python train.py --model="multi-label audio tagger" --arch="crnn" --optimizer="soap" --adaptive_grad_clip=0.1 --batch_size=64
Rows from block 3 of a small multi-label audio tagger, named by matrix and row number. Each number is 500 + 50 x the weight over its row's rms, rounded and kept within 0 to 999. All counts start at 0. Numbers have three digits each.
After each channel's rows are labels from the 100 clips, of 14976, where the channel reaches its highest value: "top examples" is what is common among them. Only what is clearly more common there than usual is listed. The data: single notes of musical instruments (NSynth). In brackets: how many of the 100.
# conv: width-3 conv, stride 2 (model.blocks.3.conv.weight, 288x240x3, each kernel summed), inputs 160-239

conv.224:574401525534374446417427535641417435607512527522418445437440519480478502439452464493548426445560526393560447587488363519428518496503589513498546507426453463541454518474411480501436399479510617443513521533479519503434487493534562470528508553
top examples: keyboard (48); octave 1 (32); octave 7 (31)

conv.178:420465506400470542530479479547431447491503491590453477557546447546375462471470476453382590568501487511533518456422489426546467443538480608465452462391543479453496560466533459492456519435483495502511468490508493540473453531576493470600496488
top examples: synth lead (29)

conv.26:579435458523534416536562610505500510471475472470445431497441510525472440515515493546572544557452461469545431482415584555421510515519443470483532525556508467550500584522501475416519550507476492544517521487519561427472571512495477434573599468
top examples: pitch class F (61); octave 5 (40); note: F5 (39)

conv.27:557559477416421519438475392474477497505415530482461594500583591534498501437516517578488566442632464474444512513473407566497491433542586434560560514526558468469513547505501574513562465568542470492512484484555435493554589466460421520461533490
top examples: bass (58); octave 0 (51); octave 1 (30); pitch class B (27)

conv.106:625562513450436453514500533444499538469565485586518443536553461514550479501465489519474488442456574442477499471454453450540424461529559489576520538408562483478501417498587483447530454527463520465507469536509483493496519416452445496525496541
top examples: guitar (39); octave 7 (27)

conv.105:549501391441419519478444449505549508491561450545398501440510573467524395572481441502486504508374491474516528446370517495506557571463371535564511503459445480416530519498473544531443514548593449527444500523443529485479376582496540499529505441
top examples: octave 3 (82); mallet (29); pitch class D# (27)

conv.102:535543534490536446502540541465468530417514537508487450499504482448571452486531509528482465439472425571520487469434545484530521504490475544493445449559508466485465577535558483487486475527607473564540573451471510591452516474514498526489488551
top examples: pitch class A# (53); octave 6 (39); octave 4 (39); note: A#6 (36)

conv.80:520512495499501498485483483503468499494556471470584501474501395525594603510446488470431500396516542478497479460442514510502537591413499483441516531496631578543536638455543593534479579474567535472412464475500518577482562570585583427548538474
top examples: synthetic (66); synth lead (43)

conv.190:501446455502532527445534490461546439512559559465556560527443542451495466511531504420497555629589453509475498510561498475374535398460545497507536535606483425488493502444455594538469545581533488440490426512549434460454487486486441407550517435
top examples: octave 2 (37); octave 1 (36); organ (29)

conv.121:421509485568434513427491447454505449491494530501535517502637455590569363542543514469500523448572507580474517391537468440479462538498512565546541573500525547601499547594527456540506508486549590454438501464429540517464482439522503526524561447
top examples: octave 7 (43); octave 6 (29); synth lead (26)

conv.67:592552505623528441548427522462551454475558428470501481449562464459585424436478529480645556602550502428555509508572475529563450581476472460567439513508545540522524548503455532627492509547491491436544593449516451407492534544452528478454533473
top examples: pitch class C (61); octave 7 (42); note: C7 (40)

conv.161:481456493605550508441416630511495479482439535488543494556536503526492456514500548433464471572523520493561506503587456504578510526453580476514669552436569580519510553472394507538483450547508534511572518549498546567377485509487431538530436504
top examples: octave 5 (37); pitch class B (33); mallet (29)

conv.205:570494538571515514518582551512453496445588455489410530467466556511453403542540528410517450397533534442501477518604492525549576510523557571477593524434544455394481505450492572557480569457370465502476544521530535540521597475518547441482607499
top examples: source: synthetic (67); octave 1 (43); synth lead (30)

conv.116:545434512560392473445462574516484433452544554443456480501506519486519460561485472493507448512587473522534471434542545441503515495444517452514523414540522587555405533576566455520536559555432419511496462577446489482532518528435537640452524470
top examples: octave 5 (70); pitch class F (30); reed (29)

conv.44:580527502489458528588487452450507544562559512495555465530528482493458410494434500464522437473522534380501520456601483502531444514581527441609561546459513489481464467452533514487527497402432554500478435544486453604540480464389622470534561466
top examples: pitch class B (46); octave 3 (44); organ (43); note: B3 (30)

conv.281:476489477568520500440427519477525443448487462587462527543545513474443453493525478426503550498509558500529479492497608373518512406520565404505543501480502627577450436470449484368478474517528486433428513475452484472473539512478398375463507503
top examples: octave 2 (54); octave 3 (43); mallet (42)

conv.233:448515496556530477526449495406504481443585441525479428484577608443524622483529474449540554515530533413489541442487403512488476426485520517515458498531481493499420502474521431466561491472479503501486558473458475620616547441549614531537455530
top examples: octave 5 (40); pitch class F# (35)

conv.10:423482488494497575544498526501525559488489542551511519500507444522552460527533530601564572524488426481403598552442453492587476536491483493449667507544598402508429463505552519508419475525603543492538504519538466465498467477499441578404459598
top examples: electronic (62); organ (54); octave 3 (52)

conv.38:439552435479562529489409383529645592475525525529530440498445514537489473499488431528473444549486438459518525635534473516423491408541588422524529528482513462455439531562536505460567459431437426469518522551367468512511514561468581448543467489
top examples: synthetic (81); bass (61); octave 6 (32)

conv.204:487473481480555471548604520444504498520477528575503521494574579533437503419661580407447429531450405489492476454523468545378460502580491435519633487508441456500538516463440483478470512556492557455550567513547482451518479492472533585413490427
top examples: octave 3 (49); mallet (28)

conv.282:472585476426480459419492444569558435500527483480512479493571555468514445512512508459517558414481489454462557473530444467485568496588497409520552504498608427491493516497535478528469573467508472467526513440505524471541454547523506489573431500
top examples: octave 7 (48); pitch class G# (46); note: G#7 (42); note: G6 (31)

conv.22:394533356492515458569516454486475501467527505489501392382489530468492432539465571423465481479405497440537531548513465520413557452518525496453511519465508470436445504517499394539472511472489621510501427504508468561501628516531528535397548456
top examples: octave 0 (45); bass (44); octave 1 (36)

conv.35:503455532434483499406407573436521485497529532600403496494536581520552455471490546470501453459508503504569562514427511443509481496513594465491615506602593494575607559509565465472483545516485508514517523541525538511472458464551496432559416547
top examples: pitch class F (65); octave 4 (63); note: F4 (63); note: C#5 (33)

conv.123:485439418503542540442457509451447538522577527486551512484525520396435464459440452512525478507492474481520525582515530430512560611478524443500597440567469471550533476437470400529489594463521447506456525452603522476510507458477544537510487536
top examples: octave 5 (37)

conv.164:474486511538413590461493450384487459510555566510481482421451419480492492520459504531596560532455414476544534498418550419546522474543447598489411548514438565436410491448468490515458473527522448447484444561601567483513470494421532486464474504
top examples: pitch class D# (99); octave 4 (65); note: D#4 (65); note: D#5 (29)

conv.91:518599515515408432586588470540469544481470484364461447565530459493438534474449529456549477498446475458493488377456486459468394513575524476609543470516476552570591482555495417519596432569526500495454524526550498516494488570478396520447552481
top examples: pitch class F# (52); octave 5 (47); note: F#5 (47)

conv.137:492494543523512460529429444384510521506449531564539454561548513398544440507464518532460419472496559477541448555622489534567615480583566534527553492472497417457485520507495475525502505408419417456530543447476576539457492535541501485534493526
top examples: synthetic (66); octave 0 (56); bass (49); pitch class: A# (29)

conv.0:547566482522471527595522426516535429505385548457565501407468582481526488421511468369557510485457464448513489511408574444513489513569509544497486471517516423515452569487537460380517513485492484623584483513491500413514502508470549555469551547
top examples: octave 0 (34); octave 2 (32)

conv.174:542537474429563467427600481436655518580448541541507520518484464548466520419540477522545544468555498539482531477513520569497515508538474501517440498583397378538483442428522522475471507575435463482530461469522419477478430435553510486582526540
top examples: pitch class B (26)

conv.163:455521626509475382477503518497507527574505508492390482489433417401472528468534437476503503466470495438596474571535539479469472460430428508537464440484480446528490482543449465458586551577427535465466483496560509464492541554500486490617488452
top examples: octave 1 (68); bass (61); octave 0 (27)

conv.154:471511500460444528513414476544551503578477480571536567594519503454464482621508485599573578482507474558420484522520502497496465459493496465546615485460510452502479553466459482547494463529569484404549533573479538504480525538486438500465570437
top examples: pitch class C# (48); octave 5 (38)

conv.43:433579484566518530434502468464486519521505502489437559453558471451520427516469490508609521494410409563545501481528469482533512467460464543500500524525493474556503397476498505434486583465542528435456508436564479466526509475468489598435582563
top examples: pitch class G (36); octave 6 (36)

conv.78:398450482512469499502440492444529515449511438539388451558607613451463482543516516513551491533443491506490503516540519568478477486548432546510479566534567492520452519560516489604521469464478506503517524496544526434441478454521484407483457530
top examples: pitch class B (86); octave 5 (83); note: B5 (82)

conv.258:554468548482496584460512521487553451530452478528475537526564478471582520423507574349512478501501465483646464484539643412504493478514450481476550453492533523514455520487488483435410388526441447495447537490532495508571435503496486536513484558
top examples: mallet (40); octave 7 (39)

conv.48:414504561464408498476543427453525473530467567476521547521562490475520520457530448493500419508559530439505551545517429536436538478517542545457424555404466441560564449542524504436553424556497572545538545441509499608547534565502570482470503491
top examples: octave 6 (40); octave 1 (29)

conv.214:525515476526547529414455517452524494412402526424462451493537533494519502516489475486508557439473521518519422431560489464460460407523462521513387484561549534483506563470494542486494535416442511489463534509533445537419560478534450507491444521
top examples: organ (36)

conv.283:426417463499507517470512524482488414484526455534527484507501469394459457414635458487457514482455470541479580451541471488494529552580521500426435507443576500465525461471551630508573471498540548543473456403456553502477446438514434476487517589
top examples: electronic (68); octave 1 (62); bass (46); octave 2 (32)

conv.241:505492532504565464478444509483554567511449497428573518474495483558580576482448518520400534525481475520465577514459446491437465530491521633440499433455468462480468583508571562518499609432505521569459562403445491404619529483487531457461586502
top examples: octave 0 (28)

conv.287:463452512571532518466534573457501467533472501442454507497547439466402546591554444538509486528419404510521439525449517444527403611418460602532532457553538454505457450454617528464469502561499531460445525447517479529525386450454429587552474563
top examples: pitch class A# (89); octave 5 (54); note: A#5 (47); octave 6 (33)

conv.172:492544555420553621556454481406423603514523436530500446478434561517541487449462462422427506458540454550461492612495487522501575553551476532551555509499596538524479489514471579484513558408604413546455546541600484560484527477492533569445551497
top examples: octave 4 (93); pitch class F# (79); note: F#4 (78)

conv.134:554434496517464453500408485470486469523408460443487403486502458523488574408597494442495422509430552476475443555537503494485591467460450494514582552495530485512505490479519525562533462511460554556441502488524545522581420545462491546518513531
top examples: electronic (99); organ (93); octave 2 (36)

conv.63:484508462567470504490484456563467486474494533575555500484599472527491475496534497592468464443516523539450521497436458513516524465505438495550414458406477461413511550528465503622500536563544506553560599585438513471522553506509433499466483483
top examples: octave 7 (37); pitch class C# (27)

conv.79:557464566494456561376395492499406477483501561563508451509553543477568444507465496495520515352444516566476416441513430467483434439497536606538536610455529574571532469509490512473500516469506543394476513491550489500456433481522427502520546498
top examples: mallet (54); octave 7 (33)

conv.234:440535469566468509463563461427483554615440602566561482559456568510469499493439524588583477539504456526447507456543460565414498497434478500447504408526501488549435543446481463532520464495524459474515500461486576454490433528510610531463462543
top examples: synthetic (70)

conv.152:485460479529496491435420424575482447498589452506446453527532481475436563537474504541500543470522466455486553549501507431447510568441535476518535428493504594533536437539568531566480460448469583471464479476538495467568398541536523526553454533
top examples: pitch class G# (51); octave 7 (36)

conv.231:564495502436553496508476428499465477430502579505416553578513476512503546522555573522519434502527461503507503518494606526461568466509482491460529450554518423528575547478439581519625524544456553524489400389590500462477485445511525536435466489
top examples: instrument family: bass (44); octave 0 (38); pitch class A# (36)

conv.138:531539549544592487508514510505404399513533507496554511491455461529485477380498485441469557442425505615418425478449499549526518500407564557452533492531569538453539496357576464495541520442538558561565501597520512497457467427503501460464455475
top examples: octave 4 (74); pitch class D# (64); note: D#4 (63)

conv.82:528453518472494513518560423502601460534554450570508470419524519535498480489502505518430470489582515476462430453530454407401511479379416530425519531436476470477573603631494576453449439400524510564596526495558487567484459435506441506576573456
top examples: synthetic (76); bass (74); octave 7 (32)

conv.226:555434407404514572517457513485525458462465515497449460573494568515482595561437454437478592506562579443468529518556543531391559536479499478424544357539502536563490405586404485439479513461557548530522529464547518491463419427548493432515484467
top examples: synth lead (33)

conv.242:646435509552491453525472527511547551433644505473466516530483450520524503520546475539492549555452431498511533572491588552513542467553547507635521529539507467511442605402525575465587453637526593562479493529432481585487523559518526478472601508
top examples: octave 7 (45); mallet (33); pitch class A# (25)

conv.92:563470446484554547461474552437445498482461431458513467490411526522453375437471469408484463491425506510587516420445501469512495532455474485560599467431485458572459467459568478500631495474550510546521484426473520443476485434457470469504561458
top examples: octave 3 (54); mallet (41)

conv.269:611445550490542392543484526500499477534523453486421525452506512446529458641515529441516503488492472521511478436394473509507506406453592464546406493567449520501515644499523451529616568451538552597473478512490499520524556510536568482545500478
top examples: pitch class F (52); octave 4 (42); note: F4 (42)

conv.162:511467538501514431489512516381512470444575504555464434403510472537517510584587529500459477513543455567477531468531502562430507482362446426519503473542573366501398559522477534437500491482477555437499515467539414518466429530499477569490533521
top examples: acoustic (75); brass (42); octave 1 (41); pitch class: F (25)

conv.275:454497473502483473534582547494532523517553424605498518497414498496521534518545491548550492472499498501486525461556447471467511580559453487584455531413562461482442432455547511507547471607489419538559470465484423585544584463449488533493504487
top examples: guitar (38); octave 0 (28)

conv.151:445600492539478508480419456503427446451476493459560387572516522444455588505520452498552511528419427504517461560469483516460466501580416493394427455493473491535483438531537517598539462459484484480496460580426474515560519434562518490544468541
top examples: source: synthetic (66); octave 6 (43); synth lead (32)

conv.189:533502534519437439400550548482543435490479425481531464504458452530517544428491400553484476531440504486504506507569439496470461450430461422504475503500485563483423514433491483504492554471490536528428440568470438520577524503447533450448530540
top examples: pitch class D# (25)

conv.157:494451542467489580550406422524521481520543499494565514516519514500465515454431459465469515462411562477514453475562461418518569498509458491442435494524562496520408526407520612447533506419479498525518480588449576598505568426546546482408424589
top examples: mallet (36); octave 6 (31); pitch class D (26)

conv.69:489468486411452433511494515523543628486565465527581439555484472508541488519544462645542525412591499481463485567502459510455528439535482531419469558521521544437424504540366552571525492475526422443511486506466493406475496521437429450503504451
top examples: octave 2 (34)

conv.153:454401501497470590476492488628495599500520523585408492531418507545420502532538490502492564495584536426404455418503476533497508607544448510505533521465463597502447493553567452504424482544570510444470482542507487502430571532447451587426475549
top examples: source: synthetic (64); pitch class D# (58); octave 7 (38); note: D#7 (30)

conv.131:459518492480450497459560525464474413548470466378421457477471446432532549500448536438421477597528504471558572564507581556390521501479436421482538486495516527432428474594482529557454565484475505628435412587519525447498517489437458585595533488
top examples: organ (31); pitch class C (28); pitch class B (26)

conv.59:518537483593545517523448460464547508397524411520360507479453484470383553568448435449508392503530462507521437514578466376536497526551425408570528482477517366447409489503481428390547488504501427432540497510423502543616453460490458478479460473
top examples: mallet (32)

conv.166:416488536520567494543526432490527523530539482508523485500533463528511562637569473482499556560552472518549498466427492455568516456493371539585567551501469490526506547465460523546556479532481444524495540588530468578536497505591481499595603483
top examples: octave 5 (56); pitch class G# (53); note: G#5 (31)

conv.89:445424563491570429557515434552520467466497455467449535572441483450422533456570532500473611514491532457553491437601456520508463518557569529455539514595421482489502528629578543516494560479493454502524569449459534462462496510481482522566465518
top examples: pitch class E (50); octave 5 (48); note: E5 (31)

conv.117:427585412464473547520410489511539501511474479458630476575517515432516506553546448555535540515526642526484460489474532454493493516457574546447533538450535485413502534534504486453481502598555491468520383465406448466512472570499517464494449481
top examples: pitch class F# (63); octave 4 (39); note: F#4 (35)

conv.21:457477540447443509450531587492516436515483436477472449449468490582451462444516559538527522457384490456518403598508394527533491457512488434463635447469484457538456454508523583552475509502522433531428489524510480617501552429481443528483496531
top examples: mallet (52); octave 7 (37); octave 6 (35)

conv.42:466464512540517572574398564455462554535569517529492515476435409498517611548514453521474490525479516480441486502555488488491499483511580455470567436453501481473450516534395499579485388502417586519439547475458575517519554457461524489475504558
top examples: pitch class C# (63); octave 7 (40); octave 1 (38); note: C#7 (33)

conv.199:496493449458505519556497577563483515451533500536484497540546428456598394496567514477517599527595411608540477492436438468493474566449562538489562455506534472527528484507543447488628464533521534476574437484500444563436492406498557492493470508
top examples: octave 7 (66); pitch class D# (44); note: D#7 (44); instrument family: guitar (33)

conv.191:549429374455549579488420425432444406394563578504481437581453556455475444458445537522561509482534503549480462521488566556471497568531495439561538483519516442490475491513544491534464407492547454513504562482519502459584480510545455472597477528
top examples: octave 6 (55); octave 7 (41); pitch class B (40); note: B6 (38)

conv.265:486433506486542498604466505485534512466472514549546480531526481576554366502558507469485396477556389579450554521511453533528559505507488538471526474427512535431546405561490489563496552504530431545512483572508526463442485505453483346505457474
top examples: octave 0 (59); bass (52); octave 1 (29); pitch class B (28)

conv.262:592504416489464417551482414508490452420531539561575438448507493577514433390487452528483537473565558537568547440484433402529521527475545451464478490481473565471408455487525433484573493516529473522463493425398545660467497368415496513534523499
top examples: pitch class A# (81); octave 3 (79); note: A#3 (78)

conv.9:494526499485495460444521453555526553498445661493540536431513499553515502513459518445530544463526499565451503550556474445442468443578449487468547581509492472467592524494544515473525507445500553519507478491498533501488517565449549511462583438
top examples: octave 3 (41)

conv.197:495427449472485564636471461568536361516453494572547499535574460541455471545517511399470451489556522572501497462482590543531713551445491504515543511516395468481506502468497491520529528558419558487446472481556532536501438460486490484474515440
top examples: pitch class D (52); octave 4 (37); note: D4 (37)

conv.253:609538522464457478494459496446449542496558512446555536403500510513573579520542534550459557549495375488539442569416452478518551544490475474459515481566534539528447529441535585611546415466530495523542524493457494544496527494446451546525508535
top examples: octave 1 (57); guitar (32)

conv.201:354514458424428508494555455480485489478404493429487542490529549528519506495458438447408526549527503417612618485558391506413471476583542433528426543582506496559493524553464500543507449460542521470500503563442569440495514425479419524525412472
top examples: mallet (39)

conv.198:503417452490547515478468488436519515456583568489453499604590500553496546511473552405582468517512466541496504527572496531637469457508567474572540592443480494377471466490561484535498457535465492454470615428531531489480569543514468396523472483
top examples: octave 5 (63); pitch class B (25)

conv.20:545440498444454544531473532514577506401507553486411518520481483448505549516485522422561436479587474525505511527526481503480436470500497507545471622458513535529413505473507481479480481549536429451484494506467568543490438464544497518429507425
top examples: bass (62); octave 1 (50)

conv.66:519561539528526498580492514521420468434461460469441431506529517510415590467425357422447420603474467566525540539419576417461523490483530553600508443494492435464541465460460403560502459430502453472512521485468517583549498579516491597508474532
top examples: pitch class G# (94); octave 4 (94); note: G#4 (93)

conv.244:434508577431558502451484514566520468550550568598507471596495481605491567501561474478455501470521508583528524532559434479465452477491510599471572451427550532517598487472510499490435542532476406581486435509487493493483571463522521431534432526
top examples: pitch class B (28)

conv.222:590461557489582500447507530531503573467528574485581500463512533547563542468418500558544472615506525429452630533491414568497545465453499461465505416489492467655546539501515443499462493447516614525561538517459463462456497513555499488486437550
top examples: pitch class C (48); octave 6 (31); instrument family: guitar (31)