A small multi-label audio tagger, trained from scratch.
Model: 3.15M parameters, log mel input, arch crnn, norm batchnorm, activation relu, depths [1, 2, 1], rnn lstm.
Training: soap at rate 0.0035, 2800 steps, batches of 64.
Data: trained on single notes of musical instruments (NSynth), 184686 training examples, 1.0 epochs.
Rows from block 2 of a small multi-label audio tagger, named by matrix and row number. Each number is 200 + 40 x the weight over its row's rms, rounded and kept within 0 to 999. All counts start at 0. After the name is the row's rms in percent of the matrix's.
After each channel's rows are labels from the 100 clips, of 14976, where the channel reaches its highest value: "top examples" is what is common among them; "loudest band" is the band of the loudest frequency at the time of the peak. Only what is clearly more common there than usual is listed. The data: single notes of musical instruments (NSynth).
# conv: width-3 conv (model.blocks.2.conv.weight, 240x240x3, each kernel summed), inputs 0-79

conv.114,112,162,176,284,215,209,247,160,145,248,200,198,206,210,228,224,191,248,179,101,181,175,180,209,190,204,199,190,176,242,291,205,158,251,293,245,165,289,188,227,198,209,214,133,194,159,233,216,222,140,213,217,229,271,160,181,180,287,205,210,143,266,203,262,268,168,201,252,233,220,118,158,184,194,169,229,204,169,162,239,208
top examples: octave 7; pitch class C; note: C7
loudest band: 2000 to 4000 Hz

conv.38,104,226,214,230,183,188,199,235,244,244,136,254,142,144,215,182,155,240,155,231,172,177,194,150,247,185,166,208,177,218,218,179,167,215,209,212,256,205,168,189,169,217,206,135,165,128,176,195,135,162,226,223,269,203,215,120,310,247,168,200,256,193,157,218,168,147,121,125,186,212,145,169,206,152,274,173,194,199,197,289,163
top examples: pitch class F; octave 4; note: F4; note: F5
loudest band: 250 to 500 Hz; 500 to 1000 Hz

conv.151,100,111,222,180,208,224,158,245,264,110,213,219,221,125,167,133,181,189,139,129,201,269,201,125,187,199,199,216,143,200,207,206,182,187,209,123,210,148,100,161,224,127,170,259,177,175,151,146,205,188,157,262,134,144,245,215,227,159,191,152,233,82,207,159,160,188,179,199,233,210,204,221,176,236,220,242,228,231,153,235,168
top examples: octave 7; pitch class A; note: A7; pitch class A#
loudest band: 2000 to 4000 Hz

conv.89,106,188,182,179,142,262,184,213,243,197,196,191,195,307,191,176,116,147,218,191,170,173,137,297,229,146,283,166,163,237,226,186,180,219,211,257,143,187,222,197,289,266,192,162,250,182,210,230,154,215,140,231,209,223,254,203,171,204,257,146,203,177,229,192,178,213,178,203,211,181,187,172,215,201,238,206,222,178,169,222,253
top examples: octave 7; pitch class A#; pitch class C#; note: A#7
loudest band: 2000 to 4000 Hz

conv.143,099,188,107,246,198,236,177,187,187,195,170,192,173,217,173,186,198,202,265,266,220,230,234,184,172,204,210,221,183,194,220,173,178,169,213,271,175,214,190,178,138,82,222,197,217,214,219,133,215,219,240,239,121,176,180,190,281,176,136,166,158,168,248,186,199,201,174,276,139,315,166,203,205,203,158,149,203,257,121,210,139
top examples: pitch class B; octave 4; note: B4
loudest band: 250 to 500 Hz; 1000 to 2000 Hz

conv.16,102,201,183,163,216,214,163,173,293,183,217,251,181,199,225,141,221,163,211,165,164,195,237,210,211,196,221,241,212,195,162,224,185,222,229,242,165,96,219,213,246,148,296,237,184,183,217,173,188,267,199,244,208,139,209,195,225,227,158,267,226,181,238,212,259,209,185,203,230,197,227,244,176,156,214,200,167,215,150,122,106
top examples: pitch class A#; octave 7; note: A#7; octave 6
loudest band: 2000 to 4000 Hz

conv.216,106,192,248,175,207,193,168,186,222,189,151,192,171,193,187,150,180,225,298,153,182,173,287,191,130,169,256,321,215,180,226,207,287,118,160,157,140,96,211,196,235,152,225,240,212,206,223,195,190,244,224,232,170,122,261,177,146,224,200,210,140,213,109,203,156,195,227,268,230,211,170,214,208,242,220,194,238,202,185,119,174
top examples: pitch class A#; octave 7; note: A#7
loudest band: 2000 to 4000 Hz

conv.184,089,183,213,187,194,215,240,207,221,188,224,174,198,106,232,253,229,199,271,267,181,111,202,201,194,241,201,252,221,166,86,213,247,133,186,229,230,178,184,118,169,174,245,191,202,210,182,251,213,206,200,193,250,257,138,244,220,187,193,172,258,233,208,177,236,173,144,206,233,180,236,277,210,190,203,317,187,249,165,206,228
top examples: source: synthetic; synth lead; octave 6
loudest band: 2000 to 4000 Hz; 1000 to 2000 Hz

conv.164,115,197,259,264,125,215,166,273,195,215,261,210,256,284,227,195,140,206,271,187,237,244,206,182,202,226,225,233,193,172,255,201,136,210,210,230,244,132,219,230,283,206,206,168,240,222,237,280,215,213,167,199,179,146,172,191,211,193,217,173,156,247,223,139,252,265,162,326,160,189,189,229,248,186,158,232,181,204,197,126,216
top examples: octave 4; pitch class G; note: G4; pitch class G#
loudest band: 250 to 500 Hz

conv.4,102,236,249,236,160,197,175,188,191,274,227,125,254,242,195,160,154,211,181,145,223,189,134,198,213,223,134,228,145,226,156,233,159,167,221,139,205,211,188,233,219,207,183,178,209,118,165,188,250,135,155,137,221,211,198,197,203,191,196,173,171,176,229,214,198,204,243,236,219,171,136,137,190,156,197,197,134,140,198,168,156
top examples: octave 7; mallet
loudest band: 2000 to 4000 Hz

conv.48,100,107,131,147,203,215,227,189,186,216,201,149,165,98,172,198,156,247,229,187,211,229,260,232,222,152,179,166,214,147,196,182,213,185,213,186,171,238,186,240,274,140,242,238,219,225,147,229,242,243,221,173,258,187,155,210,189,186,190,188,152,215,185,157,255,192,209,163,195,171,224,249,197,209,190,164,240,342,186,291,231
top examples: synthetic; bass; octave 6; pitch class: A
loudest band: 1000 to 2000 Hz

conv.49,105,250,201,184,118,240,160,238,239,225,200,214,203,163,147,296,140,151,230,183,195,108,232,277,175,189,204,235,156,162,195,179,270,158,203,229,184,269,202,173,251,166,228,230,198,209,132,198,199,169,167,189,272,207,189,212,174,176,221,180,217,173,150,167,232,197,190,231,184,189,200,244,177,195,197,236,215,269,262,151,196
top examples: octave 7; pitch class G; note: G4; pitch class G#
loudest band: 2000 to 4000 Hz

conv.67,100,220,216,268,198,177,237,170,282,195,144,220,177,165,208,211,192,167,169,231,225,157,196,202,150,201,78,211,186,198,192,177,232,162,149,240,150,263,165,211,173,203,270,286,123,154,170,216,140,149,228,206,195,231,212,173,206,206,229,133,165,194,248,181,158,173,233,234,177,176,148,164,111,186,195,141,144,224,165,182,141
top examples: pitch class D#; octave 7; note: D#7
loudest band: 2000 to 4000 Hz

conv.106,101,264,96,190,192,150,181,233,160,159,146,227,189,263,199,204,135,276,261,275,166,178,173,209,145,175,188,214,146,205,227,221,198,143,264,158,222,149,182,235,184,223,222,177,158,187,157,168,197,127,181,195,265,157,241,166,175,187,225,131,167,258,188,266,201,109,265,196,248,219,168,159,248,178,168,185,211,219,184,237,238
top examples: pitch class F; octave 6; note: F6; note: F4
loudest band: 1000 to 2000 Hz

conv.100,103,173,223,197,227,191,152,196,145,228,121,167,205,207,185,140,106,167,227,240,215,181,172,258,221,179,225,180,235,286,204,196,214,219,137,222,235,214,192,231,196,219,207,203,153,188,183,149,170,200,247,258,221,247,193,270,239,172,278,258,282,263,248,275,210,242,169,176,282,208,140,197,262,180,206,194,153,163,234,186,162
top examples: synthetic; synth lead
loudest band: 4000 to 8000 Hz

conv.223,103,163,177,204,187,179,164,180,189,215,144,142,127,161,172,187,196,268,246,192,212,202,187,222,253,243,122,148,171,256,154,166,253,183,197,215,221,249,184,157,211,212,191,235,306,151,175,179,197,254,244,198,219,217,199,221,211,178,153,174,149,209,223,166,207,233,189,205,162,218,145,220,225,240,196,242,214,218,177,151,174
top examples: octave 7; pitch class G#; note: C#7; pitch class: C#
loudest band: 2000 to 4000 Hz

conv.239,094,175,260,185,159,270,173,201,182,206,187,195,151,290,167,203,185,214,190,124,221,146,222,227,141,151,200,242,184,173,172,207,225,130,180,201,241,220,126,189,207,198,166,236,350,216,216,198,223,189,185,214,133,276,186,171,132,171,124,160,195,228,158,193,157,237,195,164,234,291,291,164,179,153,192,181,214,195,250,209,138
top examples: octave 7; pitch class C#
loudest band: 2000 to 4000 Hz

conv.209,095,228,74,228,209,141,232,258,214,180,137,199,221,229,211,200,269,127,249,89,255,241,135,182,186,220,216,263,193,192,125,197,234,176,187,268,242,249,171,205,239,161,179,168,213,199,204,199,179,168,178,225,229,112,151,191,138,145,168,263,159,176,243,239,187,234,187,234,260,134,218,178,154,184,222,185,166,261,197,244,221
top examples: pitch class F; octave 5; octave 4; note: F5
loudest band: 500 to 1000 Hz

conv.217,106,167,233,266,185,150,270,168,183,293,265,220,229,168,238,241,117,248,193,196,171,184,238,123,276,181,232,161,176,221,153,239,250,183,219,261,165,203,157,219,218,174,234,205,96,245,148,204,208,142,165,198,156,229,202,104,186,167,139,194,232,184,142,230,175,169,224,198,172,168,210,198,245,163,249,166,218,259,190,255,147
top examples: organ; octave 4; pitch class F
loudest band: 250 to 500 Hz

conv.214,107,232,247,242,171,198,222,190,133,234,152,214,208,204,124,161,118,197,264,215,195,209,213,157,183,198,148,207,131,230,236,223,194,182,194,201,167,204,238,193,203,184,189,191,205,219,149,196,202,246,115,231,191,164,205,204,121,196,305,283,187,296,212,239,154,235,234,108,194,221,185,240,189,176,225,272,263,210,212,191,236
top examples: pitch class F; octave 4; note: F4; organ
loudest band: 250 to 500 Hz

conv.224,113,227,160,260,179,206,159,162,235,252,155,203,179,237,241,124,254,207,154,200,237,151,228,137,172,204,195,182,173,212,212,95,188,210,215,277,193,163,235,147,233,212,250,189,164,177,206,156,170,186,205,183,238,185,232,191,247,185,227,260,192,270,223,270,193,148,207,250,205,186,275,133,217,225,176,244,188,187,173,250,171
top examples: pitch class F; organ; octave 1; note: F4
loudest band: 250 to 500 Hz

conv.117,102,164,239,165,206,209,183,237,207,258,242,196,185,193,218,144,128,127,238,191,179,131,196,170,165,200,239,162,162,183,164,223,192,151,172,183,285,243,322,280,235,177,146,225,194,165,224,171,189,228,210,261,150,244,212,243,265,106,253,175,274,167,164,192,145,168,212,214,224,204,152,226,223,148,198,176,158,177,187,228,225
top examples: pitch class B; octave 4; note: B4
loudest band: 250 to 500 Hz

conv.238,097,168,173,266,133,148,265,187,201,187,189,131,226,148,197,249,182,218,295,235,183,167,253,223,234,189,210,209,224,219,135,151,188,263,137,155,77,176,234,208,164,235,304,250,193,183,121,197,212,120,245,242,183,163,205,210,233,242,195,281,214,170,183,167,213,276,246,163,220,177,180,184,243,118,171,202,195,180,179,210,248
top examples: organ
loudest band: 250 to 500 Hz

conv.207,105,264,68,193,207,180,211,160,260,243,210,241,239,204,216,160,209,230,246,169,177,134,148,201,215,213,173,154,256,180,201,269,162,201,159,160,159,183,162,126,248,204,196,125,224,153,165,238,218,177,250,197,169,189,272,169,274,223,194,176,145,145,156,180,204,225,216,231,210,241,192,166,172,195,197,255,164,198,170,189,225
top examples: pitch class B; octave 4; note: B4; organ
loudest band: 250 to 500 Hz

conv.71,104,241,199,158,190,247,207,209,147,269,198,227,157,289,259,205,150,216,223,145,164,154,155,208,143,189,230,217,166,300,198,221,150,233,136,180,239,205,127,233,254,140,241,228,272,216,201,188,199,191,217,188,161,220,226,199,196,179,248,186,179,251,135,206,143,209,233,175,275,273,203,179,132,219,132,243,213,218,253,186,139
top examples: octave 4; pitch class C#; note: C#4
loudest band: 250 to 500 Hz

conv.104,108,206,136,207,144,249,193,200,233,103,166,147,210,244,208,221,134,219,209,192,242,208,183,284,190,164,254,202,185,225,295,243,126,172,248,194,220,206,229,301,191,163,128,136,249,130,216,240,222,287,252,154,166,218,197,227,223,234,155,217,170,199,201,228,194,287,211,133,156,194,216,178,229,182,122,211,193,254,251,212,165
top examples: pitch class D#; note: D#5; pitch class: G#; note: G#4
loudest band: 1000 to 2000 Hz; 500 to 1000 Hz

conv.26,095,207,266,191,215,197,210,159,219,195,200,294,294,215,240,159,234,166,173,169,240,236,177,266,174,236,189,138,224,224,221,202,130,253,142,207,192,169,226,198,198,148,164,156,228,275,143,168,172,147,226,112,204,177,158,232,235,196,135,223,239,161,175,200,213,252,221,222,164,137,131,127,217,155,167,156,218,153,243,210,232
top examples: octave 1
loudest band: 250 to 500 Hz